Rows from block 4 of the image encoder of a small image captioner, named by matrix and row number. Rows with one number belong to one neuron. Each number is 128 + 24 x the weight over its row's rms, rounded and kept within 0 to 255. All counts start at 0.
Before each neuron's rows are labels from the 100 images, of 14976, where the neuron reaches its highest value: "colour at peak" is the nearest of a few named colours to the mean colour under the peak. Only what is clearly more common there than usual is listed. The data: regions of photos with short descriptions (Visual Genome).
# fc1: MLP up (encoder.blocks.4.mlp.fc1.weight, 512x128), inputs 0-127
# fc2: MLP down (encoder.blocks.4.mlp.fc2.weight, 128x512, transposed), outputs 0-127

colour at peak: purple
fc1.446 [151 129 139 144 128 149 146 142 154 171 148 148 118 131 110 118 159 146 136 140 140 138 118 143 118 105 153 136 100 148 119 102 111 125 156  95 161 124 104 132 152  75 131 155 122 138 136  80  83 168 145  98 145 136 136 186 147 152 153 132 158 147 142 140 149  89 149 136 113 151 114 156 140 153 143  66 133 136 150  84 151 150  96 162 182 134 152 139 136 138 163 115 174 174 138 127 146 109 120 129 115 164 105 117  98 161 167 121 164 119 118 100 143 133 118  73 121 167 127 115  91 129 104 129 137 131 123 124]
fc2.446 [134 131 133 102 102 133 118 127 116 135 106 148  75 109 120 119 129 127 129 107  90 100 115 228 142 119 147 117 106  89 100  82 100 109 170  77 152  98  95 118 115 101 126 134 122  89 138  92 144 123 129  69 115 130 107 131 105 138 101 156 146  98 102  90 119 140 108 140 104 123 104 114  92 103 119 139 140 136  96 133 124 117 120 160  89 100 126 154  97 112 125 118 140 105 117 118 124 147 117 133 134 116  93 123 133 130  88 153 131  98  99 100 120 132 110 137 115  95 155 119 101  77  92 104 131 136 102 111]

colour at peak: white
fc1.158 [105 123 156 116 125 181 143 123 108 108 141 141 169 100 148 123 155 134  98 140 156  97 102  40 150  97 113 138 117 160 121 157 130 131  51  81 144 138 132 112 120 138 129 167 140 119 105 133 141 102 134 125 139 123 124 106 113  97 149 152 118 133 183 137  83 113 138 115 143  94 116 170 124 137 125 159 106 118 107  98 122 111  95  91 160 114 145 135 133 142 118 112 151 108 155 104 127 141 156 107 101 155 134 110 121 122  97 129 153 130 143 110 127 169 128 163 151 111 137  73 133 114 136  95  92 134 125 149]
fc2.158 [116 115 130 151 134 130 142 112 141 105 143 107 127 147 151 138  93 107 113 146 170 148 148 141 141 143 108 150 145 162 152 183 154 150 104 147  81 147 156 130 147 129 123 114 146 152  76 129 130 128 133 161 100 132 146 130 158  73 155 224  99 139 160 150  89 148 149 118 160  50 135 137 143 136 115 137 100 102 143 115 103 127  94  98 141 150 112 116 161 127 114 122 131 136 141 150  82 130 163 107 101 119 137 111 119 125 137 122 143 167 142 141 139 126 152 127 144 144 141 148 152 109 164 147 126  96 135 124]

colour at peak: white
fc1.301 [109 109 159 124 121 192 122 112 133 119 133 126 172 103 145 101 141 146  90 127 153 109 104  48 139 109 122 131 119 141 124 153 137 115  55  85 145 113 125 120 105 136 114 175 110 104 107 138 130 103 144 123 160 136 141 105 123  85 149 130 121 131 192 122  74 129 128 133 154 108 131 172 146 136 130 157 139 125 126 112 124 126 110  96 129  95 127 133 148 129 126 104 132  88 130  98 122 137 143 108 110 139 147 110 134 134  92 142 148 113 134 129 123 164 154 161 176  91 121  54 149 128 127 128 128 132 146 136]
fc2.301 [ 91 130 122 153 124 118 134 115 107  99 135 102 115 161 124 124 112  91 119 130 170 149 138 163 138 127 110 154 138 151 137 168 153 126 127 149  54 135 173 107 137 142 112  86 127 152  80 130 124 104 116 167  76 104 127 116 135  82 136 190  79 157 152 140  91 136 134 108 160  73 164 131 137 124  86 134  90  92 144  96 101 103 105 114 151 136  96 110 152 123  99 114 125 129 112 141 112 123 113 105 105  95 130 133 116 113 126 100 101 152 143 125 125 136 124 122 128 140 111 144 141 128 180 147 128  96 125 124]

colour at peak: pink
fc1.303 [124 105 172 130 129 191 115 112 145 136 147 126 173 101 158  96 139 160  98 140 154 135  96  65 130 111 128 136 113 127 119 152 120 117  57  97 145 103 112 114 108 122  99 171  96  99 106 132 129 111 153 128 175 142 153 114 128  86 133 123 109 127 191 133  92 123 129 136 155 122 133 180 155 135 137 143 158 136 132 119 137 146 106 105 118 102 134 129 143 135 152 108 123  95 119 108 105 130 123  96 123 124 143 116 146 134 103 144 141  94 132 137 100 157 161 146 177 100 113  64 145 134 125 152 145 121 145 127]
fc2.303 [ 95 144 115 145 116 115 152 132 103 126 116  84 125 162 113 108 136  97 131 116 167 130 121 176 130 117 100 134 128 145 120 165 123 105 132 167  58 128 167 112 126 151 118  67 107 141 129 141 117 103  89 180  69 101 109 121 106  96 108 182  75 153 137 133 100 124 119 111 154  85 168 119 137 124  88 128 115 116 135 105 124 118 106 111 167 129  81 100 136 127  73 128 114 119  93 109 137 117 100 108 125 107 121 145 117 118 123 102 101 133 136 129 111 145 128 115 128 119 102 145 119 134 178 127 128 123 114 129]

colour at peak: purple; red
fc1.55 [153 127 135 144 127 144 150 144 149 168 145 151 113 123 111 126 157 148 138 138 147 137 121 147 118 101 154 137 101 150 121 100 113 126 158  91 160 136 105 124 150  71 134 158 126 140 133  76  82 166 145  96 147 135 134 187 142 154 151 130 157 141 138 138 149  94 146 134 111 151 112 150 141 152 145  63 131 136 144  84 149 146 102 164 178 132 155 144 135 142 161 123 177 173 143 133 149 104 125 130 113 167 106 117  93 159 169 124 167 129 122 102 140 136 120  74 123 167 125 118  92 130 104 128 132 129 124 124]
fc2.55 [125 125 119 103 104 120 126 124 116 135 100 147  77 110 117 116 124 113 124 107  99 102 110 228 147 122 148 113 108  88  99  82  92 108 188  84 154  98 108 127 115 104 129 132 122  91 139  95 138 129 123  74 109 121 108 124 101 139  97 157 152 107  98  99 110 128 106 136 101 121 100 104  89 108 126 131 137 129  97 134 118 125 113 165  92  99 119 156  99 121 115 123 131 102 119 124 119 142 111 124 126 127  90 118 135 121  94 132 124  91 101 100 118 124 106 135 110  95 153 121  98  82  93 106 128 130  96 108]

colour at peak: blue
fc1.341 [141 115 146 137 155 150 109 107 165 145 141 112 169 122 134  69 136 171 108 138 136 117 113  74 129 109 120  96 114 119 110 140 116 129  74 140 128  91  75 100 119 110  82 159  49 114 115 129 132 127 164 134 184 137 156 129 125 109 141 131 114 129 146 138 111 114 124 129 148 124 146 146 135 155 130 120 159  96 178 113 162 176 112 106 109 124 128 106 127 114 155  86 113 116  90 108 138 137 112 117 129 123 130 121 164 136 110 140 159  78 125 141  83 156 156 126 148 116 117 101 137 131 128 158 167 121 130 126]
fc2.341 [105 115 119 130 135 133 138 126  95 109 104  77 110 140 102 111 140  80 125 115 121 116 123 183 101 131  82 113 100 136 130 145 105 107 117 165  99 114 131  84 107 146 111  94 107 111 151 124 106  91 105 145  56 128 113 132 111 137 113 152  67 134 111 124 144 102 110 126 106 111 119 113  96 116 104  99 128 113 123  92  97  95 128 122 115 103  65 143 124 111  69 104 124 100 147 118 147 112  78 107 147  92 115 160 113 117 108 101  78 118 115 104 112 109 106 128 116 117 119  90 124 116 144 118 119 141 114 114]

colour at peak: pink
fc1.413 [134 190 139 101 120 150 138 171 103 121 139 134 120 122 126 156 152 104 131 137  91 107 117  92 132 101 117 114 120 131 133 124 121 135 118 110 158 154 140  97 128 129 164 106 147 129 167 121 134 137 105 101 146 131 153 119 120 132 126 140 131 116 150 133 130 117 136 115 111 121  93 150 123  90 138 136  57  92 123 117 105  86 109 136 167 148 146 153 126 151 125  97 131 147  88 140 142 125 155 120 111 157 124 119  84 131 151 130 199 191 127  81 142  85  87 121 110 151 129 116 104 120 111  55 125 176 122 130]
fc2.413 [ 78  80 149 150 127 104 116  91 144 104 136 130 114 144 152 145  61 113  91 121 138 134 142 110 130 105 114 122 167 164  98 112 153 160 146 119 124 134 149 127 116 121 127 136 125 165  70 105 113 135 117 110 120 131 153 139 152 150 150 159 144 172 169 154 149 102 148  98 111 140  84 154 134 126 160 108  84 125 147 100  94 137 114 153 119 150  97 160 147 127 104 143 109 137 168 140  86  95 156 131  97  97 129  97  99 123 139 115 123 172 139 132 142  80 129 112 126 143 152 148 149 108 126 136 117  82 151 143]

colour at peak: blue
fc1.279 [141 130 161 116 139 166  94 120 157 141 152 108 164 117 146  75 136 153 108 147 144 129 102  76 124 100 120 104 104 116 108 144 105 114  69 141 127  77  81  81 113 105  93 149  59 108 119 126 129 118 145 137 174 140 164 122 108 101 133 129 107  99 161 144 104 114 106 117 146 125 143 158 142 126 133 120 156  92 167 118 151 139 109 105  95 125 123 111 120 117 149  95 112 111  80  88 115 125 104 102 127 129 134 120 135 129 115 146 162  98 120 137  88 122 157 124 152 115 114  87 132 132 128 159 169 123 129 122]
fc2.279 [106 131 106 131 113 117 138 137  90 141 101  91 121 137  98 106 145  98 127 110 134 115 108 171  89 119  94 116 113 141 121 158  97  87 126 189  70 112 139 103 120 146 106  84 105 123 139 136 122 107 105 170  70 122 101 120  93 133  90 149  66 140 119 115 150 113 101 110 124 116 138 107 102 119 106 121 119 124 122 106 118 114 120 121 144 115  80 124 116 113  69 124 114 116 113  90 160 124  72 100 135  81 112 150 109 112 121 112  92 120 119 117  99 124 126 128 108 105  90 113 103 148 161 117 114 133 109 111]

colour at peak: blue
fc1.98 [142 100 158 138 141 160  96 126 167 149 150 106 170 112 139  75 135 172 110 143 138 120 108  86 126 108 127 111 115 117 114 145 107 120  74 135 114  86  86 100 118 109  82 169  56 108 104 126 126 121 170 137 182 134 174 126 135 109 146 124 112 134 155 139 109 117 124 146 141 127 136 155 141 147 136 117 161 104 165 107 154 154 114 110  99 121 123 112 127 126 161  88 114 113  85  96 120 136 110 108 126 126 132 121 148 141 110 139 149  85 122 135  85 165 159 125 155 115 119  94 133 130 128 158 166 126 137 124]
fc2.98 [ 99 120 103 130 112 102 139 116 102 120 100  82 111 132  98 116 129 103 101 110 136 117 102 183  98 113  93 118 113 135 109 149 105  97 135 189  60 114 141 106 120 140 117  85 115 115 123 128 115 120 101 164  69 106 109 114 105 137 104 163  70 134 108 112 143 112 106 119 121 114 138  98 101 126 100 112 130 112 128 104 112 105 119 125 149 111  74 123 106 120  74 118 111 115 104 102 137 127  96  96 116  79 108 129 123 104 113 107  75 115 125 120 111 109 122 122 108 102 100 117  90 134 157 117 123 118 109 103]

colour at peak: white
fc1.411 [115 117 156 119 127 181 135 103 114 129 130 140 167  98 143 117 135 140  80 123 145  87 108  51 144 105 130 112 117 143 123 147 136 115  54  83 145 144 134 115 106 135 119 170 116 100 113 138 122 111 138 118 147 131 139 106 114  84 143 135 129 128 186 117  68 128 132 126 154 101 138 167 146 136 117 151 118 108 129 108 120 119 114  94 137  85 133 125 151 111 120 108 138  86 136 100 123 127 141 111 108 145 151 105 126 134 102 139 148 135 137 135 130 169 157 154 176  83 125  60 154 127 124 114 106 139 151 140]
fc2.411 [ 85 130 126 153 126 118 129 113 111  99 146 108 121 158 133 121  92  90 112 129 190 150 149 149 146 126 100 146 144 162 149 169 150 132 127 145  80 146 177 115 135 132 114 101 130 155  64 131 111 113 122 152  84 107 129 124 139  87 140 193 102 165 166 143  97 126 134 102 153  71 143 144 132 123 116 120  79  85 140 116  91 100  90 111 142 140  97 128 157 114 112 126 123 127 130 144  91 108 140 111  95 127 129 114 104 113 134  98 122 158 132 126 124 128 118 121 124 142 129 143 166 121 168 142 131  84 121 132]

colour at peak: purple
fc1.132 [160 115 150 132 130 162 121 136 161 164 158 130 119 140 114  87 157 149 124 150 137 123 107 161 130 108 144 125  94 139 111 110  98 122 155 102 157  95  86 132 145  73 114 160  90 130 127  79  90 155 148 103 125 128 151 186 141 140 144 151 143 125 154 148 126  71 143 130 125 138 122 166 135 141 135  64 140 122 155  87 147 127  78 154 162 131 129 129 126 135 155  94 165 165 108 107 133 108 123 119 112 149 112 118  98 154 163 116 137  96 104 104 118 127 131  78 132 156 134  92  99 121 113 125 153 129 122 136]
fc2.132 [161 131 162 104 117 152 110 137 142 136 146 149  86  96 149 103 122 174 152 123  89 108 137 221 120  87 116 124 111 100 132 118 142 118 120 119 111 119  81 138  93  85 111 152 105  97 117  79 129 133 141 100 131 127 105 133 109 138 113 162 117  76 124 108 141 138 102 125 110 120 124 159 121  77 113 125 123 145  82 164 141 130  99 140  95 128 148 128 118  96 144 120 129 139  83 107 131 140 131 164 121 119 127 110 125 135 112 153 169 100  84 126  94 161 121 119 143 121 165 116 118  78 109 104 116 137 123 137]

colour at peak: white
fc1.26 [104 109 166 119 113 188 125 133 140 109 141 122 163  91 151 114 141 134 107 135 153 123 102  57 135  91 100 139 107 143 121 149 125 113  59 116 148 119 118 115 103 133 139 175 117 101 109 133 136  94 136 105 145 141 132  98 114  89 140 132 117 125 188 127  91 123 132 128 140 109 111 176 137 111 135 163 106 132 100  93 105 100 105 102 147 112 130 151 136 147 122 102 136  96 139 104 119 143 133  96  98 164 141 111 134 127  73 146 137 137 127 107 123 158 136 169 160 103 117  61 128 129 125  92 114 139 139 130]
fc2.26 [105 151 122 150 131 103 130 124 100 107 146 106 120 159 142 107 108 131 113 137 179 141 138 143 140 115 114 160 136 160 152 169 149 113 125 124  72 155 164 115 144 131 109  69 122 159  88 132 138 112 108 165 100 101 124 121 124  88 132 186  93 144 152 150 103 153 122 100 165  77 184 137 151 123  82 149  99 101 144 102 135 114  96 113 170 151 123  98 154 127 121 134 110 121  95 142 124 120 132 101 102 106 121 129 112 112 135 109 117 147 141 144 115 152 146 114 149 144 114 176 153 126 187 137 127 107 122 129]

colour at peak: blue
fc1.217 [139 127 157 118 138 159  95 122 156 146 148 105 165 117 144  67 134 156 107 144 139 122 106  76 123 101 119 104 105 115 108 146 109 115  66 146 126  81  82  89 113 107  87 155  59 104 113 127 129 119 154 136 175 139 169 123 115 101 135 128 105 109 156 141 109 117 106 122 146 125 143 154 142 122 133 121 156  87 164 111 149 149 112 102  96 123 117 113 123 119 153  91 111 111  76  91 110 129 107 106 124 126 135 118 143 132 110 145 159  96 121 138  86 128 156 126 150 115 114  93 132 132 127 157 171 125 130 121]
fc2.217 [111 132  97 128 117 115 141 129  87 134  99  95 120 137  96 112 152  96 117 111 132 104 110 173  93 121  94 107 111 142 117 154  99  89 132 184  75 112 134  94 124 145 110  75 103 120 139 140 121 102  96 163  69 123  97 118  99 135  94 145  75 137 113 111 152 115 107 114 122 120 136  96 100 116 107 123 130 127 117  99 125 111 122 125 143 111  77 126 113 114  69 130 119 116 111  86 160 122  78  95 135  86 109 146 112 118 119 113  84 116 118 121 102 122 124 122 111 106  95 109 105 145 156 110 115 137 107 116]

colour at peak: pink
fc1.102 [112 104 158 138 127 176 100 123 163 141 134 115 181  96 144  96 130 151  96 132 145 117 107  62 136 111 121 127 115 135 117 160 126 114  49 115 130 110  96 111 105 137 105 182  89 101 102 141 140 103 155 126 168 140 158 105 133  90 140 131 111 141 177 124  86 129 131 139 152 109 130 164 142 140 134 157 134 124 139  96 128 130 117  88 124 109 124 122 137 131 139  94 129  94 105 101 112 145 118 107 112 150 147 117 143 136  87 140 150 107 121 130 109 170 159 160 166  95 119  70 144 129 130 130 142 135 144 132]
fc2.102 [ 95 131 120 152 111 109 132 118 111 103 138  97 108 161 137 109 118 100 113 135 148 146 137 174 122 109 108 155 122 134 121 156 137 114 140 143  74 129 166 108 127 136 113  80 127 134  98 134 131 102 107 164  71  89 118 124 121  92 129 163  83 141 135 128 108 141 118 116 163  88 175 125 133 122  59 132 109  87 141  92 115 106 103 125 170 121  88  95 132 120  87 114 114 125  88 137 123 117 116 105 104  69 114 122 116 104  97  96  93 132 124 117 116 132 114 119 117 137  90 152 140 132 176 142 135  99 109 119]

colour at peak: blue
fc1.382 [143 123 161 124 141 165  99 119 155 136 154 109 159 108 145  75 132 164 107 148 149 120 103  87 125 101 117 106 105 116 107 144 102 117  74 141 118  84  78  80 116 103  93 156  56 106 115 126 121 120 152 138 178 138 171 128 112 102 138 129 111 106 161 142 103 113 113 114 149 125 142 159 144 131 133 113 154  91 159 108 150 144 108 107  91 119 124 110 120 121 154  94 114 112  76  89 116 121 107 101 127 123 133 122 127 133 118 143 150 100 118 140  83 131 162 124 155 114 116  86 131 132 130 154 167 121 133 122]
fc2.382 [101 124 101 134 108 104 149 128  98 131 108  83 123 129 104 113 141 102 115 114 136 122 102 176  92 112  85 124 114 146 112 164 108  92 120 196  54 117 144 108 125 141 115  87 116 117 128 137 115 115 105 174  74 113 105 118 102 133 102 157  63 142 107 114 151 108 102 119 127 110 145 105 108 123  99 121 131 116 124 107 117 112 103 116 151 120  78 121 117 116  75 122 107 120 101 102 150 123  80 102 124  79 117 142 111 111 125 113  86 121 117 124 106 114 128 130 117 107 100 124 105 138 170 120 121 128 111 121]

colour at peak: blue
fc1.73 [131 176 144  97 116 151 150 170 110 112 143 127 129 133 129 138 161 123 139 143  85  91 115  78 135  98 122 108 121 129 139 124 117 137 107 129 154 136 136  99 135 131 145 111 114 141 161 117 133 137 122 100 163 126 164 118 129 140 139 136 135 134 151 136 132 110 135 117 102 119  91 155 117 108 138 138  65  82 141 112 117 110 104 131 161 155 139 149 127 145 132  84 125 156  83 143 159 127 133 115 107 157 118 116  88 134 155 123 206 176 122  71 130 102  83 126 107 159 134 110  97 116 112  65 131 179 120 135]
fc2.73 [105  96 174 140 140 133 104  95 160 107 144 138 124 128 162 138  94 133 104 141 144 140 161 113 127 116 115 117 178 168 104 128 167 167 127 103 122 162 140 137 122 116 125 137 114 180  99 111  93 131 119 115 143 118 160 134 161 134 163 166 138 147 182 161 143  92 156  97 112 125  82 166 154 134 177  79  88 135 141 116 105 158 113 146 113 155 115 144 157 127 109 134 100 147 149 139  97  84 153 137 105 124 143 105 106 120 145 111 135 174 146 142 136 105 134  99 114 151 135 135 150 129 124 150 102  92 148 149]

colour at peak: cyan
fc1.261 [137 143 171 126 149 185 168 139 114  99 160 110 157 120 155 142 160 131 101 161 119 104  85  88 150 105  96 125 105 145 102 155 103 134  71 113 126 168 129 110 132 126 133 146 136 128 125 124 140 100 154 128 124 118 142 117 124 101 146 157 105 135 182 155  97  94 152 136 145  95 126 181 102 117 121 137  88  97 126  82 118 122  83  94 149 125 147 109 117 129 130  87 141 126 124 102 150 138 141  90 109 144 117 123 106 115  88 117 139 162 139 115 119 156 136 151 141 126 143  79 123 106 145  80 120 162 106 146]
fc2.261 [ 98 120 147 149 163 131 150 118 127 110 129 109 145 151 158 131 113  84 129 150 150 141 139  98 149 143 109 141 141 179 163 154 128 147 115 158  62 152 152 149 132 139 156 132 137 157 121 113 131 146 124 158 100 139 148 138 146 111 150 210  98 158 156 179 119 147 137 148 141  85 139 144 139 151 123 124 158 136 162 132 117 141  87 126 154 129  94 135 164 147 136 141 132 124 140 161  89 140 178 114 133 130 126 137 156 137 142 113 122 146 149 177 146 117 170 141 166 113 167 153 142  92 170 152 141 134 127 133]

colour at peak: white
fc1.474 [122 110 162 131 126 185 127 111 131 128 140 124 162  84 146 109 129 151  87 136 167 122 101  63 138 100 112 117 109 139 110 152 124 115  60 115 135 125 103 105 103 125 120 178  98  99 106 139 127 111 147 121 162 141 142 107 102  80 150 134 121 118 185 130  74 124 131 121 162 102 136 172 147 118 119 149 133 125 122  97 123 112 108  93 131 100 146 123 137 126 141 111 133  91 119  91 112 126 126 103 108 141 147 114 131 132  98 144 145 132 126 138  96 170 165 151 172  95 118  61 147 130 130 114 134 135 141 132]
fc2.474 [ 90 133 115 153 116 102 137 112 106 104 136  96 115 158 136 122 108 115 103 135 165 145 131 156 133 129  97 155 132 162 137 169 125 121 129 158  71 144 164 116 126 133 118  75 129 143 102 132 132 118 109 174  83 106 125 118 126  96 136 186  76 139 145 144 112 136 130 116 160  75 166 126 147 138  75 144 106  90 147 107 114 116  93 115 178 128  84 104 144 127  91 116 113 122 103 133 115 112 131  97 105  87 123 121 100 109 136 105 100 150 134 151 122 135 135 113 126 121 109 163 131 119 188 138 124  95 121 134]

colour at peak: purple
fc1.250 [171 110 142 134 131 149 120 144 160 176 153 138 116 131 115  91 156 158 131 145 140 130 113 159 126 107 149 132  98 135 117 107 104 126 157 106 150  91  87 123 152  72 109 158  83 135 110  82  84 161 154 105 139 127 159 184 143 145 147 143 146 128 145 145 135  84 139 130 118 144 118 154 137 141 143  63 139 111 163  92 156 134  92 159 152 130 137 137 127 142 162  98 161 166 107 103 125 109 121 126 115 149 107 121 103 155 168 114 149 102 113 104 105 138 125  78 128 159 131 107  95 124 111 137 150 130 122 132]
fc2.250 [159 133 137  94 112 130 127 134 126 147 127 132 100 106 123 107 120 137 141 109  93  93 117 243 145 101 117 101  94  96 107 115 114 111 149 123 127  99  84 130 103 101 121 144 115  78 126 102 132 132 122  99 117 124 104 129  93 134  90 178 123  84  97  93 116 129 104 131 101 105 102 136  94  85 126 135 121 133  85 155 139 118  97 135  86 112 127 146 102 105 122 129 134 117  94 120 124 139 112 141 129 126 107 121 142 121 102 153 144  93  90 108 105 133 116 142 117 117 161 131 119  75  98 101 124 125 105 111]

colour at peak: white
fc1.229 [109 121 160 123 124 180 139 133 124 121 138 128 166  83 149 134 144 133  96 137 146 107 100  47 147  93 112 124 113 153 113 157 128 122  39 105 128 153 122 104 114 129 129 169 133 111 108 129 136  98 138 115 143 130 132 108 112  87 138 148 114 115 185 135  78 115 140 121 148  91 122 167 127 112 121 154 102 117 111  87 113 100 100  88 139 106 135 133 128 130 126 106 144 102 144  99 122 137 134 103  97 143 134 110 124 130  79 133 136 148 136 118 120 163 146 160 155 102 129  68 137 117 134  97 108 146 127 142]
fc2.229 [109 113 130 156 121 123 141 134 143 126 131 108 123 153 156 109  87 107 118 138 170 145 151 140 130 132 101 152 148 165 154 174 140 126 113 153  58 131 168 128 147 138  97 127 131 138  71 121 123 136 146 167  95 126 128 131 132  90 128 194  72 153 165 146 118 135 113  89 147  76 138 135 132 113 120 149  61 109 126 128 103 135  98 112 150 143 104 111 154 112 131 116 110 141 125 159  95 125 134 111  94 101 119  97  87 115 152 117 134 160 116 119 106 147 137 131 134 133 154 138 149 105 179 147 125  91 129 142]

colour at peak: green
fc1.356 [122 119 142 126 139 148 126 140 130  60 127 138 140 118 163 131 144 129 111 138 117 130 110 121 179 131 108 138 138 136 126 174 138 145 114 116  97 131 138 127 135 159 132 117 147 143 111 146 179  65 130 152 122  95 107  93 135 109 137 185  82 143 157 141  90 125 144 144 131  58 127 144  82 130 118 177  91 140 117 139 130 124 118 102 152 146 131 138 112 132 111 131 117 121 149 120 117 149 154 117 130 130 130 151 152  78  94 107 125 138 134 113 123 146 107 189 115 118 170 110 136 101 177  76 116 151 112 169]
fc2.356 [ 99  93 111 134 108 111 138 102 129 103 103 100  85 137 115 134 100  93 101 108 134 121 113 252 131 118  97 120 118 121 101 113 109 134 142 123 129 116 139 110 120 115 120 105 127 121 103 104 111 118 113  90  80 118 128 122 137 128 130 191 118 135 113 112 111 116 132 117  96  91 101 104 107 125 115 120 115 109 120  97  92 113  99 138 103 112  78 161 110 121  75 100 116 113 151 133  83 120 139 111 102  90 120 101 120 119 112 114 110 125 127 117 134  86 103 120 106 105 142 122 105  89 117 122 118  95 122 114]

colour at peak: cyan
fc1.432 [130 101 181 126 127 197 109 111 148 138 161 126 165 106 169 102 132 153 111 151 159 144  92  68 117 107 130 140 102 116 116 142 106 116  67  83 154  96 112 118 100 115 103 160  92  93 117 129 122 104 139 122 166 151 147 110 129  89 122 115 109 118 189 137 105 126 128 134 153 136 127 192 161 128 141 134 156 143 125 134 134 144 107 119 117 111 134 133 137 133 147 116 114  99 123 118 102 127 119  77 132 126 145 126 140 120 109 150 129  94 123 137 105 136 160 140 173 108 107  68 134 140 121 152 138 111 145 115]
fc2.432 [107 159 122 136 124 119 139 149  89 141 118  94 132 153 114  96 139 114 146 115 166 113 118 172 136 103 110 117 118 141 135 156 116  88 137 156  66 125 159 118 125 138 106  78  89 132 147 133 117 105  88 172  87 104  88 128  91 102  90 180  89 150 139 139  98 119 102 104 155  91 169 128 142 109 100 131 122 136 118 122 145 118 103 115 169 138  97 100 136 114  90 151 107 117  80  92 162 109  86 121 137 121 118 155 108 122 142 106 112 127 124 137  97 158 142 114 146 117 105 143 121 134 174 107 126 143 115 141]

colour at peak: green
fc1.326 [124 117 141 130 136 147 124 142 135  62 126 138 140 122 164 130 143 126 113 137 116 129 112 122 178 131 108 139 139 134 126 178 139 140 110 117  93 128 135 128 134 158 132 122 143 143 112 145 178  63 130 151 125  97 110  93 138 109 140 184  79 145 156 139  88 125 142 151 132  57 124 143  82 129 122 179  94 141 121 138 128 125 119 102 152 148 131 137 113 135 115 126 117 118 145 117 116 152 150 116 129 130 130 150 156  77  89 108 128 133 133 114 125 150 107 190 114 116 170 111 137 104 177  82 122 152 114 169]
fc2.326 [ 92  94 115 140 119 113 132  97 125  95 102 110  76 134 115 131  96  91 104 104 135 126 113 255 131 117 108 127 122 125 111 111 111 135 148 120 131 118 149 115 115 113 120 110 131 127 106  98 113 123 116  89  73 118 126 123 136 128 136 184 121 132 118 118 109 118 131 118 101  93 110 111 111 121 105 119 110 108 125  92  83 108  94 138 102 111  80 158 115 117  72  98 117 110 151 138  90 118 133 114 107  89 120 103 120 118 116 106 110 126 124 119 132  88 112 120 111 101 138 132 104  86 121 125 125 104 124 118]

colour at peak: white
fc1.56 [110  90 161 119 110 185 111 125 135 121 139 126 159 105 153  95 146 142 105 132 141 103 107  51 134  97 120 128 114 140 131 149 125 107  57  71 154 103 125 118 106 133 124 172 105 101  99 128 141  86 145 114 144 134 137 104 128  93 146 132 107 135 188 124  85 125 122 148 136 113 111 174 137 125 141 165 115 124 130 115 116 112 113 108 141 110 121 152 138 142 120 104 131  97 130  87 110 145 136 100 103 145 142 107 138 125  86 144 144 121 131 102 112 175 132 167 160  98 122  64 131 128 128 109 119 144 142 132]
fc2.56 [ 82 153 133 153 134 121 112 123  99 111 155 111 126 153 132 114 113  98 129 144 189 144 152 153 133 117 110 146 142 157 157 165 159 118 129 153  61 149 174 114 140 128 105  92 118 153  81 128 123 119 110 168  92  97 118 113 125  85 123 184  97 162 164 146  95 137 128  98 166  83 162 143 154 121 107 131  81  96 134 118 111 107  99 111 150 158 106 104 159 114 122 130 107 120 106 118 114 115 111 113 103 125 121 126 108 101 139  91 115 159 140 138 117 155 134 121 145 143 109 146 153 139 168 137 128 100 116 131]

colour at peak: purple
fc1.281 [165 121 135 150 133 140 145 146 159 174 145 145 121 128 113 113 155 161 138 140 146 138 121 149 124 110 151 132 107 143 119 102 111 127 156 112 148 122  93 129 159  71 118 159 107 149 121  81  82 166 158 103 153 124 146 189 143 154 154 137 156 143 136 142 148  92 142 138 112 148 121 146 134 153 142  59 140 127 160  89 160 150 102 161 162 133 154 134 131 140 168 113 171 176 132 120 143 114 118 130 118 155 100 120 114 158 168 115 162 114 123 109 118 150 122  75 121 168 134 121  91 126 108 141 150 132 119 130]
fc2.281 [137 139 119 103 104 122 133 124 113 137 111 127  96 123 111 115 123 109 132 103 107  86 109 235 158 114 131  90 100  82  97 101 100 111 174 105 152  98 101 118 111 118 124 119 112  85 129 121 133 114 102  92 109 124 102 122  97 125  87 165 142 102  96  93  99 132 108 125 108 109 101 117  97  90 132 140 121 136  83 132 135 121 118 145  98 103 106 150  97 108 106 138 133 107 117 117 117 132 117 130 129 128  91 118 137 124  97 141 121  88  95 101 113 133 100 130 109 107 161 117 115  90  96  89 119 124  95 111]